{"model": "masked image model", "encoder_qk_norm": false, "encoder_parallel_block": false, "decoder_layers": 2, "residual_init": "none", "epochs": 149.9}
Rows from block 14 of the encoder of a small masked image model, named by matrix and row number. Rows with one number belong to one neuron. Each number is 500 + 40 x the weight over its row's rms, rounded and kept within 0 to 999. All counts start at 0. Numbers have three digits each.
Before each neuron's rows are labels from the 100 images, of 14848, where the neuron reaches its highest value: "strongest on" is what is common among them. Only what is clearly more common there than usual is listed. The data: photos of plants, animals and fungi (iNaturalist). In brackets: how many of the 100.
# fc1: MLP up (encoder.blocks.14.mlp.fc1.weight, 640x320), inputs 54-107
# fc2: MLP down (encoder.blocks.14.mlp.fc2.weight, 320x640, transposed), outputs 54-107

strongest on: class Aves (83)
fc1.379:498507539451501472492453454504558531522550510484525406550524476439500501571517536493509466507548475466531570517483493465418539463520543563518503491513593463539512
fc2.379:485498544483495536543424526498587475538513475520548516443519500560517552480514483538540461506486485547511507498459454549497505521511442478491570505505454474479461

strongest on: phylum Chordata (99); class Aves (98)
fc1.42:545517497423565538572517471578486457617540523509520474581534445527475507565445496521468412494533522492491501471502506554437526505518472483438546550499495519535526
fc2.42:501451515568497451442519474469478513396521512452470571473490581482555492469425498518565524437480429499449481509506473470520480468499503492626484451444464469505474

strongest on: class Aves (95); phylum Chordata (95)
fc1.49:523517527483474525489565474521525498558512501485512441533490407448468487524532489479528524545546507455490472493508571548428486549542519514397515470513522496527571
fc2.49:482495493558538503556489519445489483446492536481463514523504534517473451484522485526497499497475496536473520476517536520527491492435526549541472487529517449502483

strongest on: phylum Arthropoda (84); class Insecta (81)
fc1.20:565528585442517570468498526515541587497516432477557462449450447529526492465531453421507505470499528492583383465486471438522493494561436447455534509444500489470514
fc2.20:491495475469475508522507501483499429530540494515517468482477559438529534493452485473419471541504461530496557523503525530488504502476546507488506498543498455546533

strongest on: order Passeriformes (52)
fc1.51:485397534452468512459503413505531533440459462457428530528524582461531518464519473500549553563447512491489512503528445498514534516481529487466484503519447474555496
fc2.51:541550505513440512548496531438473485535524543493538489471543375479455562540473549536505467473488489473533500548432535559501476464583513495514487521502504566486492

strongest on: order Passeriformes (52)
fc1.304:531513600472605488545517536423624506473418475551557516554565516558508516516457456534452546479485529517478456484525502517598516524513435543527549515520483470521451
fc2.304:494490498493471493464548477533473501502542531510492542429504447512468487466469507481530485502511544456498498579533516495481494502533549519502474462501544553466499

strongest on: order Passeriformes (57)
fc1.337:484413525467541508485576456458547540447503459443509520525482549520500548483525496479526560503427499509523523518531499504502541519470507504537497502536445456540489
fc2.337:492505439503458489539480501557475516521533542523534484483531435460485552495514502551538424452502530464418465455416512504501441499517544486488489515498500547445508

strongest on: phylum Chordata (95); class Aves (94)
fc1.102:445482506517503450435517484506484574515535495474490478486494425479512487427507500455599542508540555516546481539449468418519564531538437487525623515514489443541464
fc2.102:487506486540515469531479509458492475568523505497470562423464501549590523573504462429474538490530466487466464495561545545481469467533488535424452503518521518481496

strongest on: phylum Chordata (95); class Aves (94)
fc1.0:508484486546507542536460535481508544510489529514484520536534457504485499516437455510413557544541503466485459505549517512491491552526526435486521514487466458571568
fc2.0:489463487568437496469498472457490539487499501447473483467378493461505458525523526552529488510510426500530504473474529510518483473454452496488486520556518519434521

strongest on: order Passeriformes (53)
fc1.222:475513508506510467530513481488554483502529395545458566467515485460505592493521529502544473528475487499460535511429486558552516578510495519484534534597522492489596
fc2.222:547491483470458536456483527487492485522518609477527443506531501541514447432459496468515513529552500575501545564527471480440528422483537475525500473476476558458465

strongest on: phylum Arthropoda (77); class Insecta (75); family: Syrphidae (26)
fc1.500:472474527448500494573440502515593552472469497558452504451553494547476581524465492490469530511521524556476491525488555532423507504536536452490485512467422494517538
fc2.500:490489476521524528489492470522472519505523539512528464474451536535491484508551535497515508446447405527435500444515483445556510515498542540472528532472537469449533

strongest on: order Passeriformes (50)
fc1.228:510406518505537465512526527448565494417461463474560543473527537528483601448446489479464524426438471425429577498515479521483596525408518506598524472496508442506461
fc2.228:471475520520445522456517488520510541545517506506473540499484518507500480491550458498543490524546498551514488457531479480504466492514483516421503491505517546487507

strongest on: class Aves (85); order Passeriformes (60)
fc1.353:499462498516499476531589455454536450581516490497475456546450553471504488454531422509505566517470512505477511518498526540471470472516497535487476510471485527542541
fc2.353:545539439491479502495524478571449567430517535465493514468564475468483509507494570589500459476504452513465486461545460500533509494552491453513477477432543541411511

strongest on: phylum Arthropoda (81); class Insecta (77); order Lepidoptera (33)
fc1.199:526494529411442528508517460506624533485527482549521432572554489577507534476512533502569480532453514560530519518568496477483508541540495463522565474526500488435560
fc2.199:478501409548513462481517546487469453441521542438543526446493409482542479473492496502489493480515529486460493479449465506453468479478527554549492530530478515495470

strongest on: class Aves (91)
fc1.81:490472530568503500574501470499489483519470523542503532507533572432503598475508445451515501502476579530527502534537513571523487549453490577428560530563469485556472
fc2.81:583572406521520502533490526468453484485498509466489535477509516497541506545490515526473549529489436482518493511510511534527461455530504480500497487474504455502503

strongest on: order Passeriformes (55)
fc1.2:462488625494548508479502456468583511514543405511512546493465536532473512502522501516520492527506558519538459467553448540482529555497494503552534502471489413578550
fc2.2:503512444553455482551480502500447488546550597455476496468531495492532536556494542578551507481512493501440476532468557563492467510551514505428440476521527567421498

strongest on: phylum Arthropoda (70); class Insecta (62)
fc1.208:478507473474570523487560447492523462599577508598514570482497459535452508508476453478494547502473496519462442473505509536517467470564557521490465472502555495398514
fc2.208:545486447482444448504442519502476478425434517488554475510460591469533460394518446535448511460460475469513529486517489474500586403456458510551502513509452516518505

strongest on: order Passeriformes (57)
fc1.332:481526569488542505502521509481600547495498429527483575520477508515462490482477455508465524478501504512499469513527417493529504531485479489582552504533446446525518
fc2.332:471534437547472543468488485501494484523533594504525511480510507454465571538537556538574465502459579545475484522462555505509479488549503519417492482515538562456526

strongest on: phylum Arthropoda (84); class Insecta (81); order Lepidoptera (34)
fc1.69:483507503495533489514491516479519580499575463537426594446459462500457556504484479498488510479514487515499424452470463508493488469529490519494509497523457532404529
fc2.69:499442446520472500535505484496497461483460549521471517533520564432471548510516509569491522508492476482422529485563514489449483465506486580528500530538481483526515

strongest on: order Passeriformes (51)
fc1.279:500498424517530446548418536525564423520478435513533429434502435469476462515466487437454537454458460508523464486544502509562542511540492477476481512480549452503537
fc2.279:527452555485546462446547476484479531572509504497553540479421495494474511495488539539567470528502535520495548530494449520532497500530516541473440472454474544472484

strongest on: phylum Arthropoda (77); class Insecta (74); order Lepidoptera (39)
fc1.611:514484528489397539400505494549482532475534496518442513597553490570478535425487450436551512479495551510499501459515463503502476517471489402416601481479456445526501
fc2.611:519516434522512470518469544486471518482469542517488502418547491501439504509468465429446450489540473511500464486503506470523506515467547479502501518496486524477474

strongest on: class Aves (90)
fc1.324:513444537554534466534537480498533450513456515458501464517560528500510506546462462508459459483494469533452541504495452537457559478443510545483518516494532498538462
fc2.324:531537481520516497486514481525467560487504489493500492488507503479501514462460533538546511497479472456504480531494497487495443522502518485505524500487536493535494

strongest on: phylum Chordata (94); class Aves (90)
fc1.468:534513620464532522590486520514545572555554483567522456510545498494581454453467490441504501486534543508523532540497525498515445486559456454508509488490538474511563
fc2.468:480473505510444499435546542517435434505542442409460495480464601526480473434561521498525511470435504545522492538467518532572540479471477566516559445549511499457506

strongest on: class Aves (83); order Passeriformes (50)
fc1.160:530404559480413558435531453575522509463446491423467477530523517540500520449499516457548479473504468497519606554473472489521573519536456521549577508533463488491440
fc2.160:520564409477555475606459547501482432534487549516517498452508448496502482558466506519429500516543457513461420488522526481449479468526468482439420516501473479457501

strongest on: class Aves (99); order Passeriformes (68)
fc1.75:499414547496503506506559479466563484435465455518460536512559520508478577441500487482487507428471476466477525537440462495521527551431484565582604524534503452502510
fc2.75:466540466498538538516452511508464497590464547512509510509493485481489425574510506496508499585521608505507463424560493512472430452573497535378469488515464537464484

strongest on: class Aves (83)
fc1.486:432470499442579514506535489480538509534462452467514483425505477440523553467451442497550525561465542441474464475443581496478468534564538478478467516495531446496561
fc2.486:513492432462511482537539483538465504510510477551543425537465577486509381492567530487434479435539472555504475448553466486521514498453532554452461516489498501513516

strongest on: order Passeriformes (53)
fc1.536:553502423456424482538528577451533469541474515529465596553535436490421533556482507515490519440456507506424513461519527561545517477488526476464496556490485507528529
fc2.536:447471544490554511449530553534464434415511437441429499459458587474544470496491444540503542504527491587521559473575466503470539486454477480514541543478470518436552

strongest on: class Aves (95); phylum Chordata (95)
fc1.604:553552506480513492520469505499488465497509484541486585528506403496494572510453510493502490515558505435495490514418512532478464553494497473466530539522460467521528
fc2.604:480478499515531539484486546468483521459449574475547506484502569449463484521492502517531426463469443510495490449505531473501541544428459510509502532550505501487465

strongest on: phylum Arthropoda (84); class Insecta (80); order Diptera (29)
fc1.424:529493566458535548480492496467562524477524467494458508486505481579520561436451502480563553528482472464498446496501506488455518504491463419523544501433476491459506
fc2.424:511469472563471435552507549511518456515502572507530455516497562490494516533484472474526428403499513611451522526519454546520493467504492585564502543555493515555491

strongest on: phylum Arthropoda (61)
fc1.629:465515521483553483482531491422575502602531427476520501549454437552496494511539485503463479547510522509502454554504487512512454421541538555466509523546458498418517
fc2.629:552515434516475465505483495536509457435503547467520470498561527473486536516475559502520505554516518513480468444497507496533534475553465482520477503511541518447519

strongest on: class Aves (98); order Accipitriformes (33)
fc1.479:463422504537501513415603461601468530456448511505465554482519532472500504473502575513570590541539536479519487543464515506460531519510512498503556504495467515473472
fc2.479:521522407534525492542480515510423417510421550487498486478505459465497481555502510487449486507483429466471472443491564469498486486473558499479448526453487505494443

strongest on: phylum Chordata (93); class Aves (90)
fc1.78:480541527472459493504519424569552542593511487483565448552473448468526528483515554502575518532510494466452516528469510526500534577558485575456558541460520491541574
fc2.78:482512495558503479483504533497465471460505484446462530511442563501523444461536461494540505486493453511506506533535509512488516475471487476546513485449510473453512

strongest on: phylum Chordata (94); class Aves (91); order Passeriformes (53)
fc1.207:495516568438496505484505521498603457519557458470472503541571473525445509535456502538476506529507455528490442499463482561555533484525477460403561443555523481535517
fc2.207:478505471552517488501532486512465476467466538494558501483451587467503440466522447562543485461492455560477441454538454472527521469433529602513523490492496532501478

strongest on: order Passeriformes (56)
fc1.77:502467552465520503464522458514537516530495402523496533464506512463461525485497516508564501497526495516535451479506479516513499604513499501555538512489483412541535
fc2.77:538511410522480498535476544503494438591535597468527492458451530500509491543472498516521508493536517529468472499514516520491479435495522481436471451500492503451521

strongest on: order Passeriformes (55)
fc1.342:470441598492564523500525504416561493507478412420473562522462526513449503529503451469533490458502547503503516514494461487500552504496524553576583497552424436525533
fc2.342:534542460529459500509520472542500499541525551465559512483536473492486496507519529531555511560453509494442452487516578481479459466583541479401497450504523575427503

strongest on: phylum Arthropoda (87); class Insecta (85); family: Syrphidae (32)
fc1.40:449481523401518587457512502446567474497516530443454440510423438548479509493484438452480423562478536539479481562533509470411497427523517464493474473459440604476486
fc2.40:518511512566506497473490458498488506526527508558535535495483552482469502484510543517495531501500485465515479511474524529542482504497515546501470541525511467553507

strongest on: phylum Arthropoda (62)
fc1.495:399542540526579472488496484457613532561503517458494479489470478489493533546522479483510582508556516507488487526510464526501489494528515494524572486471462526402558
fc2.495:527468536522420459494494451463454487531490537441430480463537546481455590501538509487564496491470518575417519490581550578493518493563530512470514477474461507495527

strongest on: phylum Arthropoda (82); class Insecta (80); order Hymenoptera (26)
fc1.277:535535535442514499466473504493495482483489482528561486537415488563514468483501467430550528454524448487489414509518457495539482453536464506503516530461441543463510
fc2.277:488481482471515491476475520474479473480492503499505495488537504499482531541442479445438482492510438488454528486460517502475496509458476518504520497557509466525471

strongest on: order Passeriformes (51)
fc1.583:463453501537466465486533497426518555517599433504417569568494537508528542505499538492566480568441549526483584495489462521535485553481528485537565519572511507459522
fc2.583:487432488443477505461449493519520493485470545439534419508496509482543493443444481483538496454501491555501555519523517564468574491522506461572480513480498532547453

strongest on: class Aves (83); order Passeriformes (60)
fc1.15:480480471492552572474535467447473542480498548462463514438443427497473539475459494533531488473522534422461461504448540561496524574492559449494508525463463517449522
fc2.15:522486464561484515535468504532488485439462567512478501538521564492480440595534483502440505446492456524494517509531508505410497455450507498570517520557480503533472

strongest on: phylum Arthropoda (64); class Insecta (63); order Lepidoptera (36)
fc1.282:512448517432511571461514518459566519557482504450520438546476426595482448484454476477519477427436509484456492492527511471510542513527478524520583473536419540454497
fc2.282:518541455474482509547452468526464418466483581450488486464516530502472476493547545497487517505572441483479458483558514477457484414523433476458459547514517509426497

strongest on: phylum Arthropoda (66); class Insecta (65)
fc1.64:499471512537552505477530519458497530406494489518547548563519526573578505445516445470482550536515544548551470532518469500478506473480490433533509478467442529482388
fc2.64:491544469447472505529529483525469427535555577521502476445540489430423474476531592535496444472530540489474508485449490495517477507544544587467465516562569499483576

strongest on: class Aves (89); order Passeriformes (55)
fc1.519:498437544468477456540562487441597452456509485512475518517505500503468589419490467463463488396438515463489506548485483504531534498441489549558564514531483434548494
fc2.519:443521506525527502458494521499473507565468558512509517475468453499501456549537534491586501540537600517495425409498505519494459514580472522352487462473504524451494

strongest on: class Aves (91); order Passeriformes (69)
fc1.504:519469546494534535509562433475603452482518508558506544521539530536492564467508479497513489407478490495480473495481454522515526520421482539542565538538492441529513
fc2.504:469514468510509518526471516438475482547495561438497502468505465489516476574505521468517495582512600478493470430524508530495462496549472541381483473536468514463471

strongest on: order Passeriformes (52)
fc1.429:502479572479528480452510435430442467435464479437468476514538536483530498481491420495536514551511523458504538561552464520511460445454528589494479510488507514520445
fc2.429:460483534484485519526518531508505562559507507538513514478481486533512501499513495502523435448467510520509417464483520477488518528541504454476506540460469505484505

strongest on: phylum Chordata (93); class Aves (92)
fc1.225:414489524513478460515481530440535465532457533502535430454528444447517544522533496476469611542493543577507513551458501561470453508555539511476458515566468547481450
fc2.225:531490482513483572508470577429556527482516522543542445552552511539512485397558514481547476468492489509565524523483408492511447513490533506560585472522543529418462

strongest on: phylum Chordata (94); class Aves (93); order Passeriformes (53)
fc1.68:452415512500488478411507364585522567438462432532464542547477571460532485447513522523556595526546494499539488527491458481513501577525512507485511494478497496513486
fc2.68:538500416563542486535475530473470482563450539502528462461473493541528460492495529481421512508479470496485488505517571544476511419495528495465452532461459485491511

strongest on: phylum Arthropoda (68); class Insecta (63)
fc1.221:462474512443461510443567456524549501520543519481458436555486460556472502466516505383531456492558519545554521553536505479507499529485498466537519520489494572424512
fc2.221:458505492457502495526451496505494480504486517463523477507493518459507536525484506490493514527530504443441492432509505563507528411503530524449489508527502501564494

strongest on: phylum Arthropoda (60)
fc1.296:482460574437482478503452501486501557552505510497451427490537409507512587488521504506477441473588512481520574474503585544470507559540546537481497503517503480462562
fc2.296:504550462490543519473486513441449430456575487569495534454416532510516443529503530458494487491499483576540488455514399441535493513468527425585521478489464529475490

strongest on: phylum Arthropoda (85); class Insecta (82); order Lepidoptera (36)
fc1.4:496483550452517565459445533511544532500485480465507426510469452593533539481494476491514504521513490551516482495546509480496548500502473419500508474432479544463442
fc2.4:523502462596440457530512507528499510514525532491501514480530534427506453495489498481540458449501463543481599540506456504506471486476569563578490515569542541541505

strongest on: class Aves (98); order Passeriformes (63)
fc1.445:464435563506515485502547440527535551478508472556505614510526567548469559529446419443450477498507544521497530549452490486468500508448493526550537489558485508510486
fc2.445:533545393471483482540482495532498462515442516514556490501498460474485507558522529511483483520473504488469455462532510486480449450524464473453494521492473423484493

strongest on: phylum Arthropoda (60)
fc1.177:524483510472460540493513517514541530468493452529502496600413450564507541465493475507517493500464506499508458461527466468543511488508470442493579518519477479451473
fc2.177:465444515498530464488516506534474438492516516514553423480499522480491495462461557445449551531506419457463506541504499543455505526490538503496455502531514495560506

strongest on: phylum Arthropoda (73); class Insecta (71)
fc1.313:512452552499559500452477521478557527491501424442502514578426442526527557455451497502544509501499433461533484473478515497471519446530489457519579513432506510484502
fc2.313:475463472509442499479466525490515523532496504465532453503540496446433469476431503486557461484589511522537573517495458526459500532462539511568434502507526498529454

strongest on: phylum Chordata (98); class Aves (97)
fc1.103:484487476453466467483507484587466497439471481492367492515447522520511427465444525462587557529525522500540523519514510519505545531519466458516550490478472446503505
fc2.103:526538486494479524556451535469428425458455541487507457453517537457503447545507495512475497532449470498561506471520542554499470462459548472477482531496542509483464

strongest on: phylum Chordata (93); class Aves (92)
fc1.422:480502596451480472547455556526488556529543456436457537541461513490447566549471527473485552525582517459523463595490487510489432431535477480515526485503464458563541
fc2.422:549537426553465517506511442425479446433493560481501439491466546522504485463524516477525479444405477564402451455523529486540542494460477519548532504483492515488523

strongest on: order Passeriformes (51)
fc1.201:532487542456474447459509455525505528547450482500527517516425466458461508525474547490590584528578456508515437558514489507474464456509445517451497471489522504579556
fc2.201:511469456520564477487466475469450433467511491494499490466516555576545493452484466521423516470507473521485519546487496512500527517454531530527483504490445469526487

strongest on: order Passeriformes (52)
fc1.94:504551532428585474545523514498594498537565496558528457572532474506546545528494518502540505541472516530472487467496478505513497501519475495455569478526451396509552
fc2.94:594464476567446442436482524460486513494518558421443452425498561495505456520557505518546485520469453534507532558530528527546503508508461511550486495465541544460468

strongest on: order Passeriformes (50)
fc1.606:480456533493477513526544531468619421456467481536519565506467453520515558441534452480479513471494531505523548505513468509521537490462496527617530504545447448430489
fc2.606:468496463506467509390453463537463574520437534514517506512533538508458427464486529467584498526519535454413459457525487446497432487509421527438517504468550514534523

strongest on: phylum Arthropoda (88); class Insecta (86); family: Syrphidae (33)
fc1.507:486512543464521547412502560506516536562461551528523521520474456607474513460533437440493478482494520520545477556510480500472448484507544420491473504511456577483487
fc2.507:516539470514531484506513464470498478530531507522493526479518519471506514491474507446499489501463533523456484512512511486513436459474483512505509514533517469530535

strongest on: class Aves (84); order Passeriformes (55)
fc1.98:462437578470553443454546465482477522519483439487413522450456533465486521552516499498525521539484540506463505488468505545501504509507551573442522499490472473553531
fc2.98:526500431513472520535441530466445499500512530524501474497454489504462477499486533576481507517507528434468507474491559530502532440535505470503437494476513530474466

strongest on: class Aves (86)
fc1.52:489529499459496525508468428541461575510459564460515445572567426500540472487528463495530491530531497493489473453453527464432481607506503436516511538442441430469555
fc2.52:502462443482506477496494491412541447527524514426533472431453502536467552514535490505521539473469485533534477436580510583581538534495494500536492460533532557448523

strongest on: order Passeriformes (58)
fc1.325:417416485521492466446581434497545503455473454492463534473462499472492521477526483480555519468494504514550468541508467475463513440514542581504502506487518505453507
fc2.325:510537449516482485528455463511481515539432551512533445459480495513508429528434511544492553533549535503470519503504549542494506444550499471474417517424467520519489

strongest on: phylum Chordata (94); class Aves (93)
fc1.465:503515571494589513509459457595529529531445503498575516411511459490471554581479485474453473427546482483462498496492551509519463522519503510440484529512458460516484
fc2.465:464475440542468573472524451483434526416494518512465455572465503501493460402495564481531451450488475482523531480462508502523507514489552510503484501526545520474492

strongest on: phylum Chordata (98); class Aves (94)
fc1.562:500420586517416489474517420493553555480495485533542463517561478471448508463582508487517444448457525486542581519496409451522485555493551505505524484524558472558477
fc2.562:475532502495493499507494490549515477549472515523518515459457489498517513475491479496486490482481557498486508540502491514477506507500493478455494493485460469494501

strongest on: order Passeriformes (54)
fc1.132:488436562520535484499501463491549557418508396509549577442535548470507569485513522528526557482480501534545473485500542502524566607453495438515465509461490424531494
fc2.132:550523420505448497530452528537487463542531570473444454508464521511484434523484511521482476529563467498463539525506508475470486405526521480474473482504510568438476

strongest on: order Passeriformes (52)
fc1.166:482455480500533538402591467501584474454491526539513509575535519548471537427529461463481526451483497548492488526482471433485489533439459521483576470463487461508492
fc2.166:524544479478489499479499462527479481488513540500493520452487488599512433495443540512483553553496495492527476478506547535542515466560464451504460495448544548471535

strongest on: phylum Arthropoda (61)
fc1.257:462484583471474550443579490545543521507521488508539490461535513593503521439503477467552476492526533563563436562564459495477541554523524504529485533510483563485513
fc2.257:535532447503475478499473498487462493506497575461465539451499528462498463537463493440499474529524502518475548505493494519535504483510464484469464480528523478477482

strongest on: order Passeriformes (50)
fc1.499:493512513451487478547438520508522504529485514543537408475604397507497476527514488547509508480492477441476508515534531482534481532471455445545541539447512429471585
fc2.499:501489522490479512465501475522453431537524455439455480488437616486456441537501478493514532605507526520538495470523462535544501439472504491514544491524539495535485

strongest on: class Aves (83)
fc1.248:463394520502472494453538494505490562510503491479471502532562545482436525495552473464453412425474473480464591487423438438450505590449552538536536512481519553533521
fc2.248:489534492499516508549472497503505495513486470463552517449469462490502493500513554550510546558572590508524458502539542557493483482558515457449434525469462491482523

strongest on: order Passeriformes (59)
fc1.101:485513476453531465531524533546522435477510483580483489448479449477499493554552486518489490526447515579488463421459482545562481476524538532468484491592539540450527
fc2.101:554537444544474457574445530501438459503476547534543455510547573471519413494511544548482540516531485448490523509445543423481500450484485490484498509468509475470471

strongest on: class Aves (96); phylum Chordata (96); order Passeriformes (55)
fc1.38:451520553488540507499525501517510499533545459516461543498480459528515464605504547497469525508432528515466483475475450561544456546521529529408528533522499530490604
fc2.38:567516434519451514547461490480493480519500532566552487477491539496441448496522516535496536524526509523495519466520574527493548356508508465521421497530494520443463

strongest on: phylum Arthropoda (61)
fc1.437:480489564481595525486490555511509560583575502452471535533408394489525518484495513455530492516579501447520453566481572495517511504523513444493505548457452459429490
fc2.437:506505445494487512517480525465478470474501534463483485507502553488474494531514512497471495497459523511502487489503548516529492486473478489509486532500501517440518

strongest on: order Passeriformes (50)
fc1.574:485502559499522452540577495514497510527523453479485582458454516498529610541548482532444482432474509538510526524506479505478481498506551565458493521520495486534461
fc2.574:496478408493410549512493482526454518536476537536473439510536527503524495465500576490586456530561511431510506485522458485518510495576531473534473476449531555466524

strongest on: order Passeriformes (53)
fc1.153:569519476444503484578513482432473504537514514510546501507465502541508501495469475527509476445476444557440496465548552518500464493437536431468488467489469524418571
fc2.153:516476561512480502448509493522491488513501531494461475496506509471475473502476531549532482546553474479514489491495477492507506514500509533514548452540521483519478

strongest on: order Passeriformes (50)
fc1.637:455462526487508481501565534431573450455441470490569607475446422491492556454518459477476514475495536493518536499569504577477562499487482537577504530569439470497481
fc2.637:503512490517447490432472463560485537507508583564510483534518561518482460451519537484595523460519507466425465497489454419503449477475424480467481489457551523503529

strongest on: phylum Arthropoda (60)
fc1.138:476531556441434513511496510525505562518490472528487521423475451508542535487518490458471469515506521419523511441492567475533574509548494492434507529487468423450523
fc2.138:532544529522546520582505517491473461516526568545452471492489463529452479562450495496514479502535507516500514532515489515464464484494504468544475497557535501507542

strongest on: phylum Arthropoda (65); class Insecta (64)
fc1.293:541495525488598507509543541465545525507511502547528588591551545522516532425492467473519510479541519547563503567494464578538489480497474539514546544492519494467504
fc2.293:447500536469469520472463518536487481541512547469519425444542370474472453450515586448513564556529516485500539491500496481478480588565528446512426501534561582470486

strongest on: class Aves (97); order Accipitriformes (32)
fc1.169:488425547510498516480543533523481569470574543539516540568563530491474582503529481448461469519531494510545551564464504498480502542459492485501575491532564525471469
fc2.169:430481520497473455523486453533454506514465500446512504381510456413491511553519493484466521530507494456495490463544495496438515522543558513427399532516442493564479

strongest on: order Passeriformes (53)
fc1.351:526461547438523481489501492470568546462514461498486515487522497509441550443417452472464487418458485451470482530531510517519526528437482498590562520496545448543540
fc2.351:465482489521504548476525514510501456528515516516512499495473426500484494542596529481544485556528592552484467463418461447468468526527491529357490494495461530392515

strongest on: phylum Arthropoda (60); class Insecta (59)
fc1.240:507467536423481572452502559488583500524538505463490447563445424520491498489512484484535434436450492481470520452514524472525504486541494493536553473546507524433574
fc2.240:507537407495461498592462522544443440464471600482484492438544564434477448536557556574494511534547468479478452486507498494505476483460511543461442525485534477428493

strongest on: order Passeriformes (52)
fc1.563:486511559458444459493429528480490440509527524538493504468498537525460438498480507467548535465465475516447553486532521513570472413468450491409522465422493478633479
fc2.563:513498491531504493481545532499470541512516487450544523491488530514474490453491499530525475486523515532489502474528488523496467542498517520494479493522537551502536

strongest on: order Passeriformes (51)
fc1.71:527402531445507518482531472543570468433451465458453470511496520560500532450485492476514456411476503479500557501450455517505561555465466545589576503544480468498499
fc2.71:468544445502546480550480559503458461602486587526514510487515495484520456574502513527502523572552553561496415464530580530514443442550450498372444485495511480458491

strongest on: class Aves (87)
fc1.439:463516555502480456522531512498542457497493441533461485436490444493488542535549541511494572556456550622516554515419493545496487491553550495441489533550519504445511
fc2.439:516528418549462512507484512457503525495517542542556472545525518519479473418524520522537505475494477488526508466468466481478471451473555513510537477521543575425453

strongest on: class Aves (84); order Passeriformes (67)
fc1.291:527462594488533524473538448469566554471509412482556526455507491513513563482469463494487486413471501505532525485514462480510562586483495436534563537478462415533555
fc2.291:500502455508486497488508524533481475546541577467424519404453497521488489554552509525543462527529514551470470518485531486478454490528464494448461460497472507425519

strongest on: order Passeriformes (58)
fc1.9:495445506515488514443510505445566514528511525474505518534480402477441476484524549469593533515514543506517503465456430539478527518492519488480486494541491458463493
fc2.9:553522469471516454521462502482493451538504456523474506437545562530508506503450417536454471425523483531464454554538458501509473460487514516557430490447448506469551

strongest on: order Passeriformes (50)
fc1.341:521460595500549475503537489491577505524495434474525524481491431497484525487513469474497432462532519475557491500487513489516567524531510510627546524571469508469541
fc2.341:530510447531482523494521467503494541603487596510492510473472513463525454529527539529588465583513525518429477482531510528488468495512528501440479442486477489447544